A small image embedding model, trained from scratch.
Model: 1.69M parameters, norm batchnorm, activation relu, depths [4, 4, 4].
Data: trained on photos of plants and fungi (iNaturalist), 45211 training examples, 79.3 epochs.
Rows from block 8 of a small image embedding model, named by matrix and row number. Rows with one number belong to one channel. Each number is 128 + 32 x the weight over its row's rms, rounded and kept within 0 to 255. All counts start at 0. Numbers have three digits each.
After each channel's rows are labels from the 100 images, of 14976, where the channel reaches its highest value: "strongest on" is what is common among them. Only what is clearly more common there than usual is listed. The data: photos of plants and fungi (iNaturalist).
# convs1: first pointwise conv (model.blocks.8.convs.1.weight, 384x192x1x1), inputs 0-95
# convs3: second pointwise conv (model.blocks.8.convs.3.weight, 384x384x1x1, transposed), outputs 0-95

convs1.271:132150142129119132130138056077080108125108126135151121127130094133112193147000141117105139128102130177131096136124101128136117164096140114201114129125096128092167059110114129125131121125129092068100173238198103124072129077128103134120120114144143122121129094127128138046120133138166131127
convs3.271:034079111147130133127121133124123181053104083191172128137150138111087146125062197136105124117106129221117101124129149130127147125123130128197122195132163191124081136127142156126115146141130125121115133109135189140144114103138204131129156152139138121127155051075121128131136133150173132120
strongest on: order Pinales; class Pinopsida

convs1.373:138144137138153090137129147139131177100113075126135205001174124126130148142151212178117181111119151099159143114125127142120119135189142095073149118126157122126131128125140126127133107120173111128108129125126110126175132131186104130066100100131130166122127150136163142192128084132118122090
convs3.373:129082098135134117183126172125129132113028129133139128134098129150114129132128130126125128128141131137114130106130086120131088109128131139135108121075020118145129112131133125175178132127039151130139127100116000129135136123109133137127131137129135123140129131136130128037125142053132125128
strongest on: class Polypodiopsida; text has "fern"; order Polypodiales

convs1.337:132154083107129153104125138096126119124130159130127142162207099122109124121119124137119182135146196130115067114119149147115002137114134122168151131112058125079113084132162100139156131071121138142128134107079131124134143042131124094132130137086110122126151132120113140128115095121107132116
convs3.337:129130126160088131176122131113148137108095128129128133132142126127101118127159120249207126122126140104151125130093060246143106128159133074118071140242163109134088117130129109127102113108128072142131120130125107110143200154182131125131124106130058113130096152128117125152126172048172126128
strongest on: class Polypodiopsida

convs1.322:146135130132138131128145135126129124144172140131172061114157127118135134139066152143135130126083127119134172132133132111132118150154129255131135135144132127132181161129128000139132120153153137153131102119173118176126121128136155129128137088122152126095130166123117161139143119115125157124
convs3.322:094130119114131193124136255133129145103131147128158131151142154133099112129117126103127172164131099134123121131141124109130136137125128128111132135131078102122128122101158129101121126154155177180132162239048110128161142131162128158104141057186091171113123095096125126101121138142135123132
strongest on: class Liliopsida

convs1.377:215000184122128133124133138125126106171136128151148123182111124145095111193127130179160131165100128143126124117133129113138133087138114133154134196143098126106132134125154128117129097140146131116143148154127128145130137126124124106137215162155142130096137138141128136132126143113111128099
convs3.377:128139175054180107155122193129139150098127117082138189140120117154126076134139090115132127146134119137127120128177130094091135188133128131181095129118115142119026119074157157129132113129125140129118128125166138116100130178142144132133144150070133142111153140157132030180183131129181160142
strongest on: order Asterales; family: Asteraceae

convs1.19:146133128121136127165140133122123131137128100072166170137117094064127131129134136139168135130148121129116124139125105131121151133062143136113115132126191116120148152157126153140137139129133137132131128136130125112132198128103164050131132136139128154142043137122130100123117061093125149197
convs3.19:197134126126181119134157128114144166127166141195127128183124057192121064119133128135084157132126120130132125127088129122129124113089254129122136111084061129150145133115147131113121080127123147071123130142128126037159080077128128084130093082045150079123113155132127137127113134127129132044
strongest on: kingdom Fungi; phylum Basidiomycota; class Agaricomycetes

convs1.350:071114131140187152125122131126122112052126160158117167134108121133131125140135134169115128108122164115128137129040184128112123129156124126132142146172079127113126121110108183127129145089152106125118128113142115134110127129145178126120129115112128134125085147129173105133125010119155130185
convs3.350:137130177135143130129126143131130091184176130121098130121117128101131118127123129127091079120130124102166145127132105130101125087119121126117163082130173153143206148086152146129129119087131116129130173143129199125133112123121107128145128124128119210128127126126131106122136124255125130129
strongest on: kingdom Fungi; class Lecanoromycetes; phylum Ascomycota

convs1.297:147125132118000089118136178071091132157120176127136181142184133128123132122139079125124132128114128119163150123142147083124118128125151128143188127138130036128146166142141120120107124142131136122142128137142137126098197107124114130111126131164126128171147124131142132098127142130140130128
convs3.297:131146106106163134168137187127178116139105136131126127070100128067130161135123154127139083107163122135125141123120186129232135066112120140105128078132127140113149141123143131135255147188093238125146166118066132128159121117183134209126128085104187147191139142107161178128133116136160117131
strongest on: order Asterales; family: Asteraceae

convs1.12:140130120112123135089163190143128153145111129145127130135238155134108227122091102136099133147137121085190136097139100070114119159095074131136130127061102131134204167065125231115121130130118146136121123096158107110171130133119090095096139130124132038128137132113129135119117122130130128130
convs3.12:134217126129156139125129123130128124121141146135146198129135134115124108154093122122129119151095127135102170138132076140120124133097127124138131139107174115102141114144087059129150127126073091124130161152134106181122143141126137125138138087148111128177122138117128135131146156133140148105
strongest on: class Liliopsida

convs1.261:115208121128106127050194087166164117132132087122139101115133125172129131177133134128125174117128143137189165133141129116137132135178145087129140108096138128134186022155128133074124170128111103127126118223185000137099169110132121074125157126110135115098126161134129124129078125170121081158
convs3.261:126111175131175155154141157135133120121084136156130112176128114110138154122041130204099119138117030129129132124141126128131121128122128122128133115174154134233039179128130151129125155161128121128103128208126151106179112130122140129152111131126190113120165129107145130130233121147128128122
strongest on: order Pinales; class Pinopsida; family: Pinaceae

convs1.264:131128118055129093114112126076173105135111134116147132109127129078127107156131220132155136129127138116128121140087120044124127130172125155140088129181129106165084136130185144128133130118143137181140099179126109127000140130134015095126124129091160123179118084128142034060158141080123131090
convs3.264:066109152076128122150116129121149125179227137129116158133129129126123103135123062113118134137091117135081171143126212128152144127255129128109161146128135154087133132167138040152095140128109124129076116128124162121138124100096129144152145138188144130185089134126110105122171187192121117234
strongest on: class Polypodiopsida; text has "fern"; order Polypodiales

convs1.36:187123131150253153050097128072066128123109171122164180103127128126084144144106118132144159174120131127127149176117123123116130101116133139096030127101134102172127127089137117110110039129130121108164130156171155132129128159118128127168086133103124117147125130143104134132098072175126134137
convs3.36:100149142115128111130106128044144059104073127124163100120129156135124112147128125128135046140127133119110130119135129082118117141104131119129163141130116117125090118136164068119127107128136127114126101167123097151112127129165197164051035139050131140130127153085128151128135205098117162091
strongest on: order Asterales; family: Asteraceae

convs1.262:129128130127130131133150140126183117255148125116134139128200112163126155138131093124137142127043168160124119128083137112124097129161134109136126046119064126122116148148134129139127160130129125120154094090133024128079056084149080163122129082058131133137128151125129122128135123088075122148
convs3.262:139107111056161147137133124125125114142118126127140101152215086148124138130126088174140159175112141131204141090136130119125118054097202048128128136105129092129116126126122163122193174126098131203129128186080085105144152173149125129125116000140127109134119149212125137145128152125080116120
strongest on: order Asterales; family: Asteraceae

convs1.98:119118147129118249122184130128127112129109137112125125005146108172123141176220153114137050136128121014128124108131133075136133126176080190107123123137132206109166148140126174124128125066136085153128073127153099160108128137129133137164228145148152117137121116127123134132161132123128118116
convs3.98:128164127173153112137146128142062133130118126138125074092114130162072252087140173129117077131123169054133134132124128125137110088138148133126115020146089042100133132000098124131132214143118127089119095179184122153157128130104129126128123125149167128128128133127139122070126136121027128105
strongest on: class Polypodiopsida; text has "fern"; order Polypodiales

convs1.366:128162096028158082229127131130127131120129129135124130128127204205120074135125108130120138144124128111153166122135124143128169129137127130176083146118128124127145128128137173116119138184088132120125129145113120153143183145086132137131083216130127193119070127118122063131131112126130128073
convs3.366:189132114079148129122127160127044125145138114128067131190113126148124136128144204128148078135119130132138114137171115130127145105000121175073138107080117138129127128127093136127099129120070000122168128111107146130146118141104128123097086144122113118139128050038128110121122139142128121094
strongest on: kingdom Fungi; phylum Basidiomycota; class Agaricomycetes

convs1.0:131172042113121166026128129125100172128126135145142122130128147131128132159107125134127151090126135138129124068197130121129131094113115146182144125138038095137094105124124166123209189143200084121185139249098089110132145179102145128129126149127131074114024131126104131127127130139124112121
convs3.0:174126114136061142124146255113106129116113112119090132147151138138119142125147129158189130130144150136134146127152070143116135132126091166133126103140129140130130128106058125146139113171125128132255134110092138113116132045133131128123154139145131161120102127112130093129128122129130198149
strongest on: order Pinales; class Pinopsida

convs1.370:093157156129134141100136129174106128092130176004126113130122128219144131095160129088126113093126152104172131106130133126127111155128130114131127124143127202129131135153138134129127170112129129128129125140138127111126084130125094134129209090114064129146102182110193116129123114030115147161
convs3.370:111142225126156131131124122141131187105129125127152127130128157128117060130134100136130148129163101084117168120126105150073125127127126125141153129114128149120125163083255128128091095127135126123090174134229129114123074107120255133184131109128128146135129107164214112137128112173129176126
strongest on: class Polypodiopsida; text has "fern"; order Polypodiales

convs1.66:116177136135106071143135132173065118154126153133093124149135129170176034126128106111116134143159133123119122105210148130117155255129109162129131185172128143133206174148138151130119145139082138128061130100114163185138138114120131123109126169118153178129090148134181110128123133159132122122
convs3.66:000122164111125139081128151140118098100150142120092125094162123142117115054127057138132135126158161129120109107124137123133118000126165199134113143113130144138143133119125135125151121127091139159206163108105126121128137132129120135163082089147255129112120129121067126149117039129072134134
strongest on: class Liliopsida

convs1.28:124133154133136151127122142125127126134099140154124127189115126159126112131140154084121143096136160129143104152139127133130094101118129128133116140170000187124143126125158191195095135212113134130131102074138200138126125094126138124101140134164128126118134000094130133133138141114141133077
convs3.28:112127127113073033129175126161186145129063124114114136126107100148122150125129134180128127150140141126116109123130129111127082130126116120121126131131132086124150030131109042079176159000129138125130132122107134136124118138115170140058155130169145132097131226161161211128108193093171247137
strongest on: class Liliopsida

convs1.11:152192121108116150105169038110125041177084137139177174211140115128069116140175056125134128126112126127133111133127137124085081137089104140128111137135114119120094131140150175143122096121131139138125209132131102128114104145090127057151120136129198066048131156128123151129117130148094120115
convs3.11:127122150130092105123177190143129126109118125128127123109121161155130124218165125133128166135167128198127132118121117141136131140126108117118105126117136116229142149123169128104099129115099130091102130182083199124120122108115139098163130128112152094118148128128148122130169128185133200135
strongest on: class Liliopsida

convs1.14:127095129138196096116099049147126157133187096137138138107042142186127121126103110124095141134086121127047145131140164129127131000141187172136091133128123130122120095153139153130133094057181134153141194123149128138123140129137113108133134120109187206078157098157125206129106091136131125119
convs3.14:126123114121138129119136133076136114124128177127145150120116164082123126111157136128128123092098127120140121133129066150110146065095127200139167127203127129016122122195122121107144126126173127135115089102116139135201151143151126128045127161138124130133121134156118084131130092147062145109
strongest on: order Pinales; class Pinopsida; family: Pinaceae

convs1.56:128150043138121045140134125152121126104079115126154127128147122136118128143057128132183130127102123082108116136119114141117126122128131126140122071134119143108177164142129115128130053127148086125118141136090128129136196135190140103112114128128118119173109122156147099172117120121119149038
convs3.56:124146084117080129127124104128143121135140128236144118128106127119134149109085150104129133122085135135150109126049137109108134125129122158155127124122133148166134142041073135158137130207169123120179115091127102137255134125107103120136074130123180126130085144116142157123129107151118120114
strongest on: kingdom Fungi; phylum Basidiomycota; class Agaricomycetes

convs1.57:164122132131120133117127127129132121124117050128128093016158131213111136119121128128131130082108155127151126146077126126132179133120102108124129193123117115104148074119193132140251171160107106128124124188142127126129083144155125111126126216127083255055082129111121133145135106152128108145
convs3.57:123188180125100162006134126111107126128132145123166130147211103128128109127122127128117160117152128132161122123107134231107113147128117117120146120115123186106131132148246145122115130146112127138133067131131224128128128150128128123124112097136128155123125135089126118129147021131162110121
strongest on: order Pinales; class Pinopsida

convs1.73:131129143123151131125144127132150134109111124124127149143124117105050163132133128145136133129247112121139130108131115114136128098129157121139108193121146169136200138151131128117121121134117130186126243123134152146119146119124139101099103128199131130129129112130120129130127120151116144197
convs3.73:091193083122118112140151147124190130163190131143125132167121000203139089112176083127089126175140127131134119073110178139000129117113217073234144139123129126189152115081143137110111057126148127111114130140189116116139145123043160104137000044106140151103094145145130090132121135127129098116
strongest on: kingdom Fungi; phylum Basidiomycota; class Agaricomycetes

convs1.381:128173113142094118118131255139138129155163142194207109123118127145094107097134127142128169147123132064121141127125129104078128124070124119121140138141077144127149147113205129077156140153130114148010122087049134129125143130181052107122136138124109156127106118133141124138135127101153126133
convs3.381:167132118060130145133118132162204128131116126130144120134132127126078131109135124128149137130134163127113147125108190139131128029174111121131125148117128093120133118045112170112118128127132199140129136129124124142124123125071126089111154096138148099124116139126154130116133180098135150139
strongest on: class Polypodiopsida

convs1.37:212128124159117170131123133110142104183139139119130128114124080125105117130131127125127128170142109142140154145132171102138129126148140132118174126127132106066126138132130125135140042138129118145140129152188173092129127135128110126130136125136119096154142119088022115208161136131141106121
convs3.37:120121048154151127115173122138125119132158156074097179097144142117142116255136180160089073128138139120130142093097127116134202139057073126132120108133162110159127119143131131129137090099122178128128143099138131093082017139089093192119100126170134153159126213110170126151124127118184137086
strongest on: order Asterales; family: Asteraceae

convs1.248:132126132139110127123147150124124121118113121130094103124123135127129110136126128125129133112233184132132210141122133121110203209127139128130210127132135128180134128114237125129141141128146152157131171204143090125174110099136003122127123126146126149103054112082128033135115161153192137177
convs3.248:136124138143124129142151134133120057096143163115129126129167131129119136128141133131134118125119144150128083133117168111127129081118154130127099147128128109135094184129126131147144132166134123158177127125115130100128089129122123126151095136157136108126141134168120137137130134142132125118
strongest on: class Liliopsida