From a checkpoint of a small image embedding model: 40-pixel images, adamw at rate 0.0028.
Rows from block 8 of a small image embedding model, named by matrix and row number. Rows with one number belong to one channel. Each number is 128 + 24 x the weight over its row's rms, rounded and kept within 0 to 255. All counts start at 0.
After each channel's rows are labels from the 100 images, of 14976, where the channel reaches its highest value: "patch colour" is the nearest of a few named colours to the mean colour under the peak. Only what is clearly more common there than usual is listed. The data: photos of plants and fungi (iNaturalist).
# convs1: first pointwise conv (model.blocks.8.convs.1.weight, 384x192x1x1), inputs 96-191
# convs3: second pointwise conv (model.blocks.8.convs.3.weight, 384x384x1x1, transposed), outputs 96-191

convs1.258 [125  84 129 166 111 135 138 154 129 105 129 185 135 136 129 147 125 190 123 136 101 115 133 144 156 125 105 125 128 115 119 127 132 238 159 132 171 128 135 120 130  89 135 117 143 115  63 108 118 139 132 121 147 160 128 103 137 125 122 156  66 125 124 148 148 185 101  92 122 123 133  64 117 126 154 114 135 143 120 133 157 131 124 121 131 152 133 133  86 109 181 120 130 126  93 127]
convs3.258 [129 125 121 133 105 146 129 130 116 134 118 138  76 103 125 130 168  81 122 109 112 108 144 162 163 112  62 102 135 130 106 144 161 103 154 137  86 138 115 162 140 103 140  69 120 139  88  99 129 145  87 122 138 147  89 138 128 116 161 130 133  98 116 143 108 139 130 137 133 138 130 126 170 129 137 115 120 155 145 125 133 126 128 128 112 123 127  53 128 127 139  69 136 127 151 133]
patch colour: grey

convs1.349 [128 134 141 120  86 132 108  19 127 120 122 131 135 130 135 140 133 130 177 143 141 126 121 134 128  59 162 121 114 121 171 129 120 169 134 127 124 131 114 131  97 117 122 120 117 129 142 127 145 145 152 221 149 139 126 103 144 135 139 132 112 121 136 124 130 176 129  93 117 136 104 149 129 119 126 144 139 129 138 131 115 129 183  84 116 130 102 115  90 128  97 123 133 109 112 127]
convs3.349 [133 137 139 130 118 118 215 129 149 127 148 140 128 132 135 132 115 142 168 128  93 194 169 133 125 147 126 132 126 147 101 134 113 136 195 134 134 142 152 127 174 153 142  83 124 125 136 129 146 151 111 104 125 134 128 128 127 155 145 130 130 130 122 142 126 135 158 120 129 141  59 125 112 118 134 181 127 137 135  94  95 133  99 144 114 129 118 113 165 144 160 111 126 131 120  99]
patch colour: pink

convs1.3 [151 127 124 129 128 102 128 224 105 125 149 128 119 128 140 162 126 156 120 164 128 139 100 137 139  88 125 123 126 137 131 168 101 138  78 135 122 130 127 122 153 126 106 131 114 130 161 144 133 130 123 149 130 128  72 120  51  78 128 103 139 153 125 128 118 132 134  99 129 122 119 134 125 133 142 146 128 131 128 126 102 108 143 146 101 141 111 174 128  99 140 145 116 100 135 131]
convs3.3 [135 123 171 104 128 117 128 122 112 128 129 178 113 134 152 167 151 119  86 125 128 120 117 134 135  24 129 124 159 127 107 144 123 153 124 130 127 133 201 151 163 123 129 121  96 116 173 147 210 128 142 136 145 129 129 146 127 109 145 146 112 128 219 135 129 158  83 138 133 103 128 119 129 137 107 130 113 128 149 112 134 120  94 103 110 162 132 134 124 129 128 163  90 128 112 147]
patch colour: brown

convs1.146 [128 105 102 141 127 189 122 100 125  88 138 117 112 195 145 126 124 130 118 125 126 122  51 130  99 127 124 147 139 132 135 141 127 132 132 115 113 141 147 129 122 126  92 156 128 125 146  58 129 116 164 228  95 126 127 128 128 130 136 132 123 143  81 105  68 147 127 129 127 125 145 105 131 129  92 113 181 113 138 135 142 127 131 134 149 127 130 119 124 145 116 128 104 188 127 129]
convs3.146 [108 126 119 129 202 140 129 145 122 129 130 126 172 126 171 122 135 229 168 132 171 131 127 137 129 142 183 145 128 108 141 136 126 125 173 128 109 126 146 124 127 149 126 129 104 127 168 153 145 149 163 139 171 131 124 120 114 190 128 111 132 144 113 132 150 125 193 132 175 121 102 129 152 175 126 134 155 114 166 132 128 122 121 159 131 157 133 125 229 110 138 124 157 170 125 126]
patch colour: white

convs1.319 [129 129 145 127 129 122 177  91 129 135 118 132  95  77 135 176 128 138 125 152 137 128 133 126  96  46 107 163 133 129 121 124 121  78 144  95 107 137 128 138 180  77 161 139 182 119 186 137 125 146 123 127 129 117 154 145 129 131 136  96 126 127 182 101 136 128 128 134 139 131 131  90 129 129  87 111 147 119 127 127 179 151 127  76 132  99 148 128 103 156 135 162 124 178  81 184]
convs3.319 [110 127 125 128 126 156 131 133 132 124 155 128 130 104 147 142 106 175 122 142 158 131 129  59 126 126 118 129 131 121 139 125 114 132 122 136 113 121 173 133  89 127  76 133 128 143 130 130 128 128 142 126 110 126 133 148 123 214  96 139 193 194 167 140  99 197 214 159 113 195 119 128 112 128 153 128 131 129 127  79 127 147 101 201 141 127 137 127 230 132 135 153 127 149 120 105]
patch colour: brown

convs1.164 [104 132 127 150 129 117  98 107 133 131 129  43 119 144 112 108 136 180 126  46 142 132  87  99 116 106 126 133 131  93 151 118 139 160 132 110 101 129 127 109 123 123 141 161 151 117  97 130 130 116 106 117 128 131 133  95 127 132 136 129 123 106 126 102 127 127 133 100  86 124 130 102  95 119 129 123 122 138 148 169 173 134 178 112 129 133 131 127 140 128 129 127 112 141 133 111]
convs3.164 [107 126  51 167 124 111 113 171 177 128 128 132 122 173  81 131 115 126 152 142 112 145 130  91 141 129 178 132 126 128 167 123 129  62 187 101 154 140 171 123 174 121 130 121 177 131 143 147 124 126 106 132 128 122 124 137 111 129 151 131 116 131 129 125 121 110 131  77 128 142 119 123 122 143 129 115 126 103  84 126 121 128 143 124 118  83  91 169 127 123 119 130 139 136 128 136]
patch colour: white

convs1.206 [130 122 204 121 128 130 171 118 132 116 126 125  83 145 155  99  75 129 130 118 115 116 175 126 115 136 136 147 128 157 141 167 114  82 140  94 127 129 131 145 141  34 110 192 112  59  84 123 121 134 128 150 129 152 126 101 126 176 115 108 128 133 133 102 128 129 124 129 105 127 133 121 122 124 114 130 128 126 121 127 201 158 145 128 128 111 127 102 116 116 127 174 138 129 128 139]
convs3.206 [136 120  91 140 116 136  95  76 132 147 120 139 151 126 126 128 113 127 137 128  95  93 180 139 121 127 133 128 116  32 126 130 122 120 121 128 136 109 136 115 129 107 160 131 127 144 121 127 124 200 135 134 123 146 130 124 136 129 108 141 128 129 129  99 118 101 129 126 128 108 129 128 140 121 126 110 156  88 153 126 125 130 134 145 129 122 122 127 128 126 149 130 122 132 157  71]
patch colour: brown

convs1.250 [165 167 134 131 127 164 175 104 124 119 123 147 137 150 122 119 130 142 136 128 109  82 139 128 152 134 139 121 129 127 123 136 138 128 135 122 129 129 128 133 105 123 117 103 121 122 137 118 132 125 100 107 128 128 128 135  69 131 152 136 195 133 133 119 140 149 100 145 124 127 129 121 118 121 130 127 108 117 208 138 126 110 131 131 138 106  97 127 158 106 128 155 136 128 129 126]
convs3.250 [143 131 127 121 118 133 124 158 123 125 128 127 147 102 152 134 135 131 124 120 148 110 149 128 130 110 130 129 125 109 105 129 129 131 128 110 124 148 147 153  72 138 103 144  66 154 127 148 133 105 128 130 112 142 157 122 122 118 154 124 141 102 120 108 117 135 136 156 138 109 127 130 123 128 127 138 159 137 133 125 135 134 150 124   0 159 123  56 128 132  86 158 179 128 133  90]
patch colour: brown

convs1.25 [ 87 127 127 103 169 131 122 192 143 147 126 190 123 127 127 129 112 133  81 134 103 128 120 121  78 126 124 165 137 149 120 147  82 134 137 128 108 155 137 133 125 148 109 189 116 103  73 131  78 118 134 120  82 140  24 133 127 128 123 110 128 106 124 130 124 132 118 122 174 131 118 133 135 129 140  96 131 129  61 129 133 128 116 130 132 138 157 130 140 129 156 157 141 139 127 118]
convs3.25 [129  54 129 126 141 137 135 134 129 133 125 155 127 127 132 106  85 129  93 124 163 101 121 121 132 124 127 124 127 109  95 130 141 128 145 136 123 106 114 126 117 121 167 125 126 110 156 108  46 143 126 129 123 128 123 116 122 127 123 164 132 134 126   6 166 117 153 130 128 120 143 131 135 126 124 131 128 149 126 124  98 148 141 127 131 111 128  98 143 121 161 145 125 122 123 121]
patch colour: brown

convs1.338 [128 137 114 115 123 138 128  85 130 160 131 123 113 124  32 103 138 136 173 159 141 109 104 122 130  99 132 132 132 129 125 132 134 166 114 142 183  99  55 128 127 128 142 128 122 124 125 150 220 130 137 125 130 127 125 148 136 120 129 206 128 111 123 113 129 126 148  36 141  89 126 122 127 136 125 122 123  88 126 144 128 149 113 128 131 104 128 104 158 133 126  98 108 214 100  78]
convs3.338 [164 125 137 113 131 127 141 165 118 148 138 130 127 109 128 129 126 130 141 133 128 118 137 159 135 155 168 132 118 102 129 128 128 130 173 148 149 114 145 137 125 133 121  73 126 130 119 128 130 123 116 125 125  84 132 136 113 131 114 139 114  89 221 129 124 124 130 135 129 126 127 138 160 130 130 127  88 111 128 120 125 150 121 127 148 130 130 135 124  50 136 114 119 127  81 133]
patch colour: pink

convs1.4 [227 126 177 127  62 165 124  72 124 116 119 126 128 125 160 133 132 128  83 139 121 168 130 162  89 129 112  72 110 135 139 120 145 126 136  28 129 118 140 146 100  79 139 206 125 149 108 136 118 176 149 172 124 116 173 148 153 130  28 120 115 127  86 118 121 132 128 143 134 130 119 131 123 145 138 129 128 133 135 138 123 118 144 128 109 118 135 130 131 135 154 121 120 132 147 124]
convs3.4 [129 128 125 130 123 128 122 126 130 126 128 127 133 122 110 128 132 127 119 118 159 134 105  57 110 127  44 124 131 200 134 114 138 139 144 144 140 127 180 111 115 121 125 139 144 128 107 143 125 134 151 113 123 150 131 142 128 120 119 117 128 149 129 141 106 136 129 129 137 114 127 129  50 143 103 122 125 127 129 135 111 136  87 124  52 104 137 112 130 125 193  98 137 126  82 133]
patch colour: pink

convs1.230 [107 130 127  93 130  73  88 126 133 132 144 123 126 128 138 139 145 142 117 144 119 126 144 109 110 123 191 158 108 132 129  92 121 150 122 101 128 126 142 128 129 102 111 154 131  90 126 109 158 136 130 132 142 115 119 134 126 127 179 133 127 109 133  90 121 136 114 130 126 122 110 159 132 115 135 144 100 129 142 143 135 136 203 121 128 128 128 132 141 127 132 120 122 115 102 176]
convs3.230 [133  98 135 113 120 135 124 128 128 109 130 129 119 119 127 130 110 131 113  92 134 127 134 120  93  94 118 128 113 133 123 128 116 121 126 122 130  90 109 137 122  99 113 135 173 124 121 136  72 130 115 109 126 133 144 129 125 133 124 127 125 130 131 128 122 122 129 128 127 141 115 135 122 124  37 129 103 127 103 128 143 130 122 131 128 107 140  79 118 134 133 128 104 132 118  85]
patch colour: pink

convs1.52 [126  80 155 128 125 100  98 128 121 133 118 165 128 127 134 142 175 122 130 131 132 127 143 126 125 134 113 135 118 133 129 127 170 126 124 126 129 132 128 128 127 121 126 125 140 120 198 144 124 153 109 132 128 136 135 115  99 130 131 104 121 161 180 114 131 137  99 125 134 132 126 128 123 169 141 165 107 137 125 112 124 172 147 146 126 106 124 134 179 105 103 149 145 145 129 190]
convs3.52 [ 98  93 119 120 140 131 151 132 164 126 147 109  99 148 126 127  49 119  66 122 111 127 130 101 146 212 123 130 100 104 108 134  94 131 127 164 120 130 129 128 136 126 111  86 101 135 145 114 114 109 129 119 184 150 127 129 129  98 127 127  80 113 138 116 117 131 120 121 177 120  94 130 117 141 115 128 170  52 198 129 147 176 127 137 131 123 145 118  99 125 129 122 130 128 133  55]
patch colour: brown

convs1.127 [181  73 119 174 142 128  74 130 145 133 146 143 126 120 136 128 166 147 112 134 131 103 130 129 146 146 128 123 124 126 112 120  40 156 118 132 121 144 128 137 130 139 128 143 124  99  62 160 108 110 120 126 128 115 126 132 126 146 128  85 156  92 138 126 125 149 125 129 155 119 121 149 127 131 135 127 104 133 129 130 199 130 128 132 128 140 100 122  96 125 131 104 111 115  63 129]
convs3.127 [122 103 119 127 124 132 116 204  95 130  99 115 124 131  65 154 128 128 166 138 133  94 125 135 129 105 151 129 134 125 142 128 125 120 143 135 103 134 134 127  17 130 128 127 128 129 149 136 128 158 116 134 148 135 109 130 141 140 124 112 183 162 125 117 148 128 121 127 113 129 154 130 107 141 157 134 111 125 129 122 113 128 128 111 154 123 131 130 132 127 154 146 200 133 128  67]
patch colour: pink

convs1.309 [106 130 125 141 138  34 119 128 115 122  81 122 183 120 134 117 132 116 127 130  78 134 129 117 160 143 138 135 188 114 140 142 141 182 137 127 101 129 140  94  96 137 137 129 118 130 117 117 126 128 130 163 132 122 128 133 131 121 128 113  47 124 125 140  94 129 126 126 125 125 109 128 121 129 150 149 131 126 132  94 147 127 149 147 128  73 127 115  90 142 113 103 118 119  89 130]
convs3.309 [125 131 137 131 119 123  50 126 132 132 125 136 145 138 123 147 130 127 129 103 131  30 134 129 119 162 124 137 129 159 114  37 134 128 126 135 132 129  98 108   5 161 120 128 128 135 146 125 179 106 142 120 134 107 128 118 142 123  97 127 141 125 129 135 120  92 127  46 136 151 128 137 140 134 128 132 129  86 146 129 112 129 124 107 117 114 131 138 128 126 148 145 123  87 129 133]
patch colour: grey